config.yaml
model: "contrastive audio-text model"
hop_length: 160
tokenizer: "char"
vocab_size: 32
encoder_kernel_size: 9
encoder_stem: "single"
text_encoder_head_dim: 32
text_encoder_bias: "all"
text_encoder_parallel_block: false
init: "trunc_normal_002"
shampoo_beta: 0.95
precondition_frequency: 16
final_lr_fraction: 0.1
weight_decay: 0.5
adamw_weight_decay_other_params: 0.05
Rows from block 4 of the audio encoder of a small contrastive audio-text model, named by matrix and row number. Rows with one number belong to one channel. Each number is 128 + 24 x the weight over its row's rms, rounded and kept within 0 to 255. All counts start at 0. Numbers have three digits each.
After each channel's rows are labels from the 100 clips, of 14848, where the channel reaches its highest value: "loudest" is the band of the loudest frequency at the time of the peak. Only what is clearly more common there than usual is listed. The data: short read English sentences (LibriTTS-R). In brackets: how many of the 100.
# convs1: first pointwise conv (encoder.blocks.4.convs.1.weight, 192x192x1), inputs 39-77
# convs3: second pointwise conv (encoder.blocks.4.convs.3.weight, 192x192x1, transposed), outputs 39-77

convs1.47:116157108126132139177163115116089151120146108157122134107183125130153146203142143083141156112178111144124101115146134
convs3.47:144157144095084117102131131094098134097106132150102149115149113099113088104162129152142133135126030101142106120097156
loudest: 250 to 500 Hz (33)

convs1.169:144112163114151141085127129115146157137173119131144139078098165150127135130146076105134105069128110133125102100109115
convs3.169:170119104129129127135143086150110116100091131109135068142165159127070122145150088136088144133101124163126157133125152
loudest: 2000 to 4000 Hz (30); 4000 to 8000 Hz (29)

convs1.69:123109133162159148113142148130133097113114126154092129104077129120128122126114137133138083156148105123131141121123129
convs3.69:158119105076092104154149163133109134141100103128121151107135127158105067155158129140130112144100131138122120108100119
loudest: 250 to 500 Hz (31); 500 to 1000 Hz (28)

convs1.86:099079163148128111144097108139179105139132136137137124159044093085148122141106124126137141177165108142126131147130111
convs3.86:164105172125148178134132094101125153172141187119095155143148110176087119148124157147133141068150155145112119142143090
loudest: 1000 to 2000 Hz (27)

convs1.167:124114133110171114118136106121118135102116120111107156110145171117105123127154123100109156132125087108103135118115146
convs3.167:130154153110122121122066118149143119099115087090103139102107143136126150141148109164120152143112156092166148126147123
loudest: 2000 to 4000 Hz (29)

convs1.126:128105061149100087107105101162100104160119127142109120139126066148130064134149142163144139130121126113119100122120153
convs3.126:097094133144096077140140106149148147139100147142130110139106100137061088091138065134128128105149163152146138101119154
loudest: 500 to 1000 Hz (29)

convs1.60:102171148152105147107094123172124103129140124108127133133099139125126141120120113116119123143129119089155112117130148
convs3.60:130072140168173141128117136104080153111118089128144136154123136045085120138116128140098122127133109141131130138146164
loudest: 4000 to 8000 Hz (28)

convs1.82:097148114057134124098136191162138118145154111128101096115122147097150130102151099114123150108122158131152122171076100
convs3.82:149078128164094112146131139089094160161140097154115092115144150109123116156147142148122154156127078086112132140145151
loudest: 4000 to 8000 Hz (51)

convs1.144:138134131145149123094151157151114089121148148104135117088160124149156144148124110082124157124124104132138165156152137
convs3.144:108137109144107156115128115138148135126115137136112124119153125100150130163145089133132150155152140128098115079127122
loudest: 250 to 500 Hz (40)

convs1.12:125136119149108139162106069119117127138122115085114136129149101143103109150104176151156139129149159129159132111122122
convs3.12:131157118117154150153144143118132152127154085148160114168155156064139137122144171136104142148129095140138117136110107
loudest: 250 to 500 Hz (38)

convs1.78:089110141119152124111142150158095127096117108165146178120141111100083122141177101112115154124130125138108072090107145
convs3.78:112114168120142125123125132132089170149151151105165143122093147127127165094142098116146164109127118143120100167138117
loudest: 2000 to 4000 Hz (35)

convs1.25:110128103166142141102115145106143133100110149146123123143135076098147156151148106106178144118104093139117089095142141
convs3.25:177138146115156102122157118140106146172150130094172130161131161114132175108186101113134168126119115152143142152124137
loudest: 250 to 500 Hz (37)

convs1.99:122118139088144105139121108115149145147142110121152145152119113148144147132137146136120225108111093106127122113127112
convs3.99:118136139114091114107082157062139145138120107170079127125146112124132152135114187140148126110106151105126137111148143
loudest: 4000 to 8000 Hz (88)

convs1.64:139072081143130110132141102125121120092094090156088166100121142109095151122101121142106135144108131107121108114104173
convs3.64:139106137142125123122093124091100094174160139129168101155116122103176089179155123104128114100148120115159110137141128
loudest: 500 to 1000 Hz (29)

convs1.180:090132128142136143120136092129079118115108067113117122122126101105140128139135114136187122135130141135165151119108113
convs3.180:138116100127103122156119121105135131157089126118097093135109117155132116146175121158181113126111151120140120085148123
loudest: 250 to 500 Hz (28)

convs1.8:157127083138123129129082160119135131089155141134117127122134147108151164140107128124129103143155120101128112107113170
convs3.8:186116122145133142139156121145153126155153121153123152173159134074133143088118142100166107145132106146140134130108105
loudest: 250 to 500 Hz (37)

convs1.182:108101123112148126078159117115112146101092125154107175122110165151126115059129122151135129112124113111088117115090182
convs3.182:106084087084122116169119122100156102108138150126111137095130107157132134117131113125164114092149147114143132102169111
loudest: 2000 to 4000 Hz (29)

convs1.165:123102119131138112123139113110109123109140102136085105123157129094069111123121107103091151123112148122125082098153140
convs3.165:122123109095157140136155116113127138130148186118127148147081139153129122128143129137111120114151122134101124148139138
loudest: 250 to 500 Hz (28)

convs1.176:131177087111110099113119169119174130129082151119114139121126122114087169157127090110115178094124124142097112136143130
convs3.176:108123112132141063084130106149139135070126110184102108120150122136132109095073101116148078168125152116138157097103155
loudest: 250 to 500 Hz (35)

convs1.145:173120141157114179113107108122130144119205088157077116135103131174115140135095131166137126130110154144198120134148115
convs3.145:134152127142138136116156145145099142129118163090147118121122156119165136141119069137118124141159103162123142108069117
loudest: 250 to 500 Hz (34); 500 to 1000 Hz (32)

convs1.149:120132110126126110089101181118130135158122147096109163116111144136122123123157138143114128139146117122096137139191127
convs3.149:129131112110155115111158153111118132108135121095086174126141057116145141119147091113179120144110143135119130093095114
loudest: 4000 to 8000 Hz (25)

convs1.61:082160117154122130100132145162105100142121122111161077097120123130166142123116126165143130097121138086137151146106113
convs3.61:121123121100111115109129119106128144135133133138158147166094111096077147115121156084115112108140154163129084130104134
loudest: 250 to 500 Hz (30)

convs1.35:107137159155123119126132102112125129091128094131091157119108077133151102150127059102141131139128088117111111097155168
convs3.35:103102134128141113172141107153123106173161148087130109137074148115098150108125131099126122104107140148113139142113118
loudest: 500 to 1000 Hz (31)

convs1.89:133102102103134161131097133137106109100132132101137193181157124117112147125103091166154146119080143095083173129116198
convs3.89:104151093123130137096139094103139132093101109135115135113156104121080124086150161183134131112151129117107130119161116
loudest: 250 to 500 Hz (35)

convs1.189:101125085125198135120107160115137157105094131158170161115138137139112170161120150149148130141109119101149104127109155
convs3.189:136140126141130135140173103118151119128101128118131126139147143121147113138103151177142114133127169092109121161140130
loudest: 250 to 500 Hz (39)

convs1.161:171161128098111117138130125110151152116133157136122133089098149122104094134109159110111134115116146132110124139165118
convs3.161:108138115115131100096136114098131134118123161158113126123144076171132124145086167110096114123140146130164126127123130
loudest: 500 to 1000 Hz (36); 250 to 500 Hz (28)

convs1.125:151188089130133179120117145127120128082134117138112143106106073114100080134121133143163121115114157129140113130139142
convs3.125:134107128110109119118107175135128168120144182101145110125138158091136094103144100103114124157121112143140114121163064
loudest: 250 to 500 Hz (41)

convs1.188:132148124122125145124101125119100170125106102129140164147152114152079122110130135190139092153165134106131113106116153
convs3.188:111129129100107103161121155085101165149156113184104086106104131124096106105140101098113118120138134118153088111148137
loudest: 250 to 500 Hz (29)

convs1.15:136063136179097123140151145152131103146098143101130140124147107153146100175128114158149155115127136129138143145131162
convs3.15:126145074143133126158100121106131165143148146094152141103162135158126128133162124119130100207106110123078148122124139
loudest: 250 to 500 Hz (31)

convs1.164:139127113126131075070088152185166092113125143081113130087104109160100128157085135104146143132106138143133144102149130
convs3.164:129132140107129110172137181171158133134166137108109135068138122138153123128139119136121131138148136136116102103126119
loudest: 250 to 500 Hz (36); 500 to 1000 Hz (26)

convs1.153:068104151123140134128124133147144169129094111159137144088123178145120118129130135132141142143114113107156114116137149
convs3.153:138134155157127139126114166191137101132128125116144164109102136129135128132120130104106097141128110171107152147102147
loudest: 2000 to 4000 Hz (50); 4000 to 8000 Hz (31)

convs1.181:112083134144103134120152068148138094097122096141097154144166059127121133139102124146111106116143075145128133107137162
convs3.181:141125108160135139080075125099077148152153129128103082094114124109145136125134114113101144144117105134095123105099111
loudest: 500 to 1000 Hz (39)

convs1.118:114117174090114109148114139105094131180159100105160105106176121162147120106160117149114137127134135124167117124137114
convs3.118:138144171140149137135154157154117088135079113119113135140071154093148146132095139139130128148124209153113113122115119
loudest: 4000 to 8000 Hz (50)

convs1.170:140113138157101145141145153107111120106163096180116132097138128126121157154133146157118128118104152115188088111145112
convs3.170:137143120134141146129139172140115153113099117135142114117163147087117142125146098159150130215124106159152131113114118
loudest: 250 to 500 Hz (32)

convs1.108:108108129085151078091108143120099146077123119151166169159143112125121109139141172125146120127130147106106101081131153
convs3.108:151149108180137127123138136181097152133119131092104088141094140089107140097182090116104135161126110135118154125143129
loudest: 4000 to 8000 Hz (47)

convs1.72:171122115091100123138122180142143157157145160115182107111122152130151111113153128110090147109165124138135117134161085
convs3.72:093105086141114125117129148107173128089110126140084133135106146126090123098169127125104088113139083086140147173172091
loudest: 4000 to 8000 Hz (44); 2000 to 4000 Hz (34)

convs1.133:160192104103115091069080102138135139115134081145139122114179111170149134113133128142161136118145104096168126104127105
convs3.133:142140113175108106152141146151143118151155113144121097154194140128110131115113113180154134144103134116145097138147106
loudest: 500 to 1000 Hz (45)

convs1.148:100136140134132139104091173156139120176136107080092139109109123118098127120125129132133146114145148113127140136208141
convs3.148:133113120096097148129118134137138134141165119145150076141133194162173142138154128102093100111129090111114130166176124
loudest: 4000 to 8000 Hz (37)

convs1.177:129105117160162110077155134095172125116103117161134131146127111091132117108174122119135129198107134122142121132096134
convs3.177:143144138124136092072153121146112145121146132129154143138159131106103146142104131170171146106112142126080138133122140
loudest: 2000 to 4000 Hz (26)