Rows from block 4 of the audio encoder of a small contrastive audio-text model, named by matrix and row number. Rows with one number belong to one channel. Each number is 128 + 24 x the weight over its row's rms, rounded and kept within 0 to 255. All counts start at 0. Numbers have three digits each. After the name is the row's rms in percent of the matrix's.
Before each channel's rows are labels from the 100 clips, of 14848, where the channel reaches its highest value: "loudest band" is the band of the loudest frequency at the time of the peak. Only what is clearly more common there than usual is listed. The data: short read English sentences (LibriTTS-R). In brackets: how many of the 100.
# convs1: first pointwise conv (encoder.blocks.4.convs.1.weight, 192x192x1), inputs 156-191
# convs3: second pointwise conv (encoder.blocks.4.convs.3.weight, 192x192x1, transposed), outputs 156-191

loudest band: 2000 to 4000 Hz (29)
convs1.182 099:111142107127103133139148176145142092075074142107148113147119162136137121155088142120116160137125144138147149
convs3.182 099:108117113136149117141118169121107178068156084144087113184112108136130134143123098146135133107123149128147095

loudest band: 4000 to 8000 Hz (30); 2000 to 4000 Hz (26)
convs1.0 098:144147155098132129137128105119108115164118162141097088156109125133136139113147142175149130067105162117151126
convs3.0 091:100098121133121131154113153107105141101136115190135167180118165139145126191140126129157114076127108112141116

loudest band: 2000 to 4000 Hz (62)
convs1.6 096:136150117114176093099135171139110139114128128131147105139133131122108143117165084138081124108163088120139106
convs3.6 097:100128116112115135142114094079097085147152119121104125176114084150066113104130104108146124111096145123089114

loudest band: 500 to 1000 Hz (29)
convs1.126 094:127109121120137070153088106119157110110112149139124142124131173060145103159126176145122145125160135123118118
convs3.126 097:108140144147113104096084103153110111138148128093180126091144151144118114093125149101100101129127119131090145

loudest band: 250 to 500 Hz (40)
convs1.144 098:157124185150127086101112135119184130102131116111165104143156115158146163124133132105103137120148142140144157
convs3.144 098:147146110161153149103120144130144117151152135119118176170131107128118086136142129112118133146101142131114111

loudest band: 4000 to 8000 Hz (88)
convs1.99 107:142138152143109114122130155132119109141151126170146139152142130132158091120136100183100134124143089120133104
convs3.99 110:179124123101140141131145143127104129086134092097151115152151158142159131164140099158154130088133156156136104

loudest band: 4000 to 8000 Hz (51)
convs1.82 100:139123186108160105123122135112109127108124121108146113154099144110117102122089141119119098122144086130136140
convs3.82 109:166095091080161113119134124122138115104114140143124108101147154115118091111104092146137129116100169140181146

loudest band: 2000 to 4000 Hz (50); 4000 to 8000 Hz (31)
convs1.153 100:127118181156163143122147229138103127154117119131147119134113127092110137122146164140158124134076128098148132
convs3.153 115:075109144127141127117146105111148138136139125152106163122091119138132131130112156116161162143148116103062094

loudest band: 250 to 500 Hz (32)
convs1.170 099:073150096163153113103118144148136152157145118133104181129179151128120120111143108137193076134116140086067079
convs3.170 095:154108127104123169144129135105147101141151126184135126131153158159142109087137142098171134128137197090160155

loudest band: 4000 to 8000 Hz (44); 2000 to 4000 Hz (34)
convs1.72 098:140087130119115159104135129140092123105089155128136142155137139148124161123150094162129101141147153142104153
convs3.72 110:145145125103158087072130126097138142162111103100146143133149070146128090107130145108155121141115074165113105

loudest band: 500 to 1000 Hz (31)
convs1.35 099:153131140088125089108128121102182173152121105135122103121141094137114113112156140118135080115137120092082133
convs3.35 099:155107107142140130118132098146113110138143121133161165107137162127136128136139169117131132134152109062100138

loudest band: 4000 to 8000 Hz (37)
convs1.148 086:115124114121162105131116078137119119113131136135151161128146092151165144109114229128130116144163134134149134
convs3.148 094:129124125167154144122162166076132124147152173094120126122155137135122167151135067109083162075124139121134147

loudest band: 250 to 500 Hz (36)
convs1.186 094:128120148106114094139124149145086153100145151092143150146118111124139103140105146141155128141147116104124096
convs3.186 106:187108136167190073148147114134144123097166150117156094149156114043136145115141105137131164144130148153179103

loudest band: 250 to 500 Hz (29)
convs1.188 105:102106080119106123129115114131115113130161134132106118106136132141107084117170137113138125126138107093159105
convs3.188 100:132137097103088115103147169145094135149170095116121116141122119141114112125161103103127117129107123108152122

loudest band: 4000 to 8000 Hz (28)
convs1.60 102:153143157118103108116114114123116122201139150131153149122122120127126130182114142116116095146097126135166128
convs3.60 103:117097158117106149170086141129142096206109156118109151135137125137137164135152155164153158100170052177147148

loudest band: 500 to 1000 Hz (41)
convs1.67 097:155097147138140098133133123158141129142138165131107108105116106116139111146131115082125119113185117107189176
convs3.67 092:156117104105154111142120136111087157116135137132123148144126099143062143133120141168150102163170111118102201

loudest band: 4000 to 8000 Hz (50)
convs1.118 095:091167127139160128099123135143109116123146127099166142153129087107154119124078159144088162160128086118133144
convs3.118 112:105159133137128130140125109113132143139157140154126128116146152074127166148111152085112119115126132121110141

loudest band: 500 to 1000 Hz (45)
convs1.133 099:157107127110104127120131160138163138108159114084131112143142163145119172136109102103111129159163116147149103
convs3.133 106:166096123158113078138130111087173139138165140146183119173117138097117137105139128119122145122110155131155118

loudest band: 2000 to 4000 Hz (26)
convs1.177 100:153121162132122105149138199173144125120148158162131119118111165131110103072095104117119108135101099145149134
convs3.177 090:135137135138153155186102139126126121109150144130123125138194151137121116142132135152067111148141120154152144

loudest band: 250 to 500 Hz (31)
convs1.54 102:137072138145092110099138107106111136173139138153128119127125122148103147092179106080143109099109151135105111
convs3.54 100:146117145142180146155132161135123150051116110120132106145133076134130152101141131152138097137142136132120124

loudest band: 500 to 1000 Hz (39)
convs1.181 098:153149120129106095130115130141163076127159150127144107125112095110120137074141118067080098097153160137146111
convs3.181 105:113146117095087129126119093168143132117125084094165105084120106113116101154120159104126129168119114139070145

loudest band: 500 to 1000 Hz (36); 250 to 500 Hz (28)
convs1.161 101:149130136149103147135141094106106100106114105111162127160118142172131151112132122083136121112151137144083132
convs3.161 093:146131151146104110079111140118064098153119134076113167146101133113147146146126115118143135151082095130105130

loudest band: 1000 to 2000 Hz (27)
convs1.86 100:175167166106100127160121136133154133102132100142119116135146156173148106097111140131099107119126142118146135
convs3.86 104:107127147148108101136105067125158135115149104151121163148120136084141115126170161117124146141137112169128095

loudest band: 250 to 500 Hz (34)
convs1.96 102:112147127098097089132146102120200134154136110160102144120138102122176146118087137125111074154104163101143132
convs3.96 096:091163154099120136115125175138121099133132119142139185152132161135113177183147136115113125118147109126091139

loudest band: 250 to 500 Hz (34)
convs1.140 097:104097089094107124113108161146142141109148108120130102114103144128125115129152100146110106086122145121121105
convs3.140 109:157140123168178121160134078125140117110144124138130178167102138119153144127128108167137119109153127085190133

loudest band: 250 to 500 Hz (44)
convs1.27 095:139110134148128139111136125122119147148092189150107150119135129091122113126115141132126140111121123148104101
convs3.27 091:157112136133142138164104140112142134105122183137146115121156134137129176116135156179128093136119103135143122

loudest band: 500 to 1000 Hz (29); 250 to 500 Hz (29)
convs1.63 099:120124114108131126081132115170131145141171088116109118092092104098135106115120134102132125125157137115113123
convs3.63 105:152149130155086092140098160108116143134220101104135133089117178149144160135124095131124116130115150099154132

loudest band: 2000 to 4000 Hz (35)
convs1.78 088:169119197095149115101131134125106119165145135137156113142138095152081145090111104144131078139106118136191125
convs3.78 091:096139164108141151143127117123129081123105150158162133124169142145137136188159167141126185156173118114126137

loudest band: 2000 to 4000 Hz (41)
convs1.131 099:139142151145144175120135163132098121128103139077141110119147124143145100155170162121136142127114148113081191
convs3.131 100:111134135110116091142097163095104152129152143096123155127111102113099113135109134133149094133130119107120120

loudest band: 4000 to 8000 Hz (47)
convs1.108 089:154137135125105116128165144096142115094118146165174115118125098097131136183181133124094137089165153170168118
convs3.108 106:118083102151149148103099106121148138132130133158117141118139168138146143130141136113182174125158142119133100

loudest band: 2000 to 4000 Hz (44)
convs1.65 102:086100103124102106153120123146096106126154125089111117133127122099128105111159093147107124134117138125164148
convs3.65 111:173156143157100108098103119146147112133101141080124134075142119155102105122122126130110140149108134130171108

loudest band: 2000 to 4000 Hz (41)
convs1.174 102:136127147129128119114138143164156123161148159127065133101114131140142116141120106144101156109177139118151171
convs3.174 097:155121154113109130120153125138184134148090136115138102122135184120140150111153114127114116062149124140133100

loudest band: 4000 to 8000 Hz (26)
convs1.22 100:143130115135120146163151135101105122113158135145146109104087086149116172165090168105120123066115150153117112
convs3.22 094:135153135130062112165177125127146081114129087102108163118148133118116162167110117128115122167118122152154135

loudest band: 250 to 500 Hz (30)
convs1.38 107:114114100108109117106110079120092161111193129117099113095066103104095123103134134126109116155108112096112108
convs3.38 098:127134131165131121098145112135095121148105102104127156142136102157139090163111099114154151113072142112158123

loudest band: 500 to 1000 Hz (47)
convs1.184 102:141121146132090150107123110149123113094160151155095124126114095155111138165132110155121097087115087130144119
convs3.184 089:070164084124113123090133153131101133140097118118103133117104151119129118097120112134180180126072102113139105

loudest band: 2000 to 4000 Hz (30); 4000 to 8000 Hz (29)
convs1.169 100:158146153089134173179122128067167169161106143110162122156130102134129120135109103137129116119111111144101125
convs3.169 097:075116099093115141101142086098117192184105161128151114101136118161129130078149114097115165121147110173151177

loudest band: 500 to 1000 Hz (29)
convs1.64 105:134115116161106087111127131159108121138156155116133137111141169117108104122146130136111143119137121108168125
convs3.64 099:103138111125140120077174157139148125074117175146131105144115162126154090102153115104145140147100152126149151

loudest band: 2000 to 4000 Hz (29)
convs1.167 108:146089142137154166153121180141130096103148140109154107157110125148123128044103078107128131147140141119135126
convs3.167 109:147138143133111107097129106109100118135101127116135116090131137141111119134160115116144102076117148137134121

loudest band: 4000 to 8000 Hz (25)
convs1.149 104:118106113094107129115167115136097118154119161164133129140138134148162150121148124136124108109110116146139125
convs3.149 100:092156130105144153110118153133129137069102097125125077147147112154119108139118131163122150150135138157112090

loudest band: 4000 to 8000 Hz (36)
convs1.117 102:115135144133103119137122092116109111108169147129116182111165132147150112101144129136116117122117092143099121
convs3.117 098:103101107109130139141123131179142145087120090147137139118124121089140146071141110131077120157138108158133141

loudest band: 500 to 1000 Hz (25)
convs1.102 096:158139158128126144126084147154095119140175147097138089146134116191106147141169096092084146152117135141190134
convs3.102 095:174122092124106083136137117109093169133137172117075161134094120124096102112100139139124099153083143088124120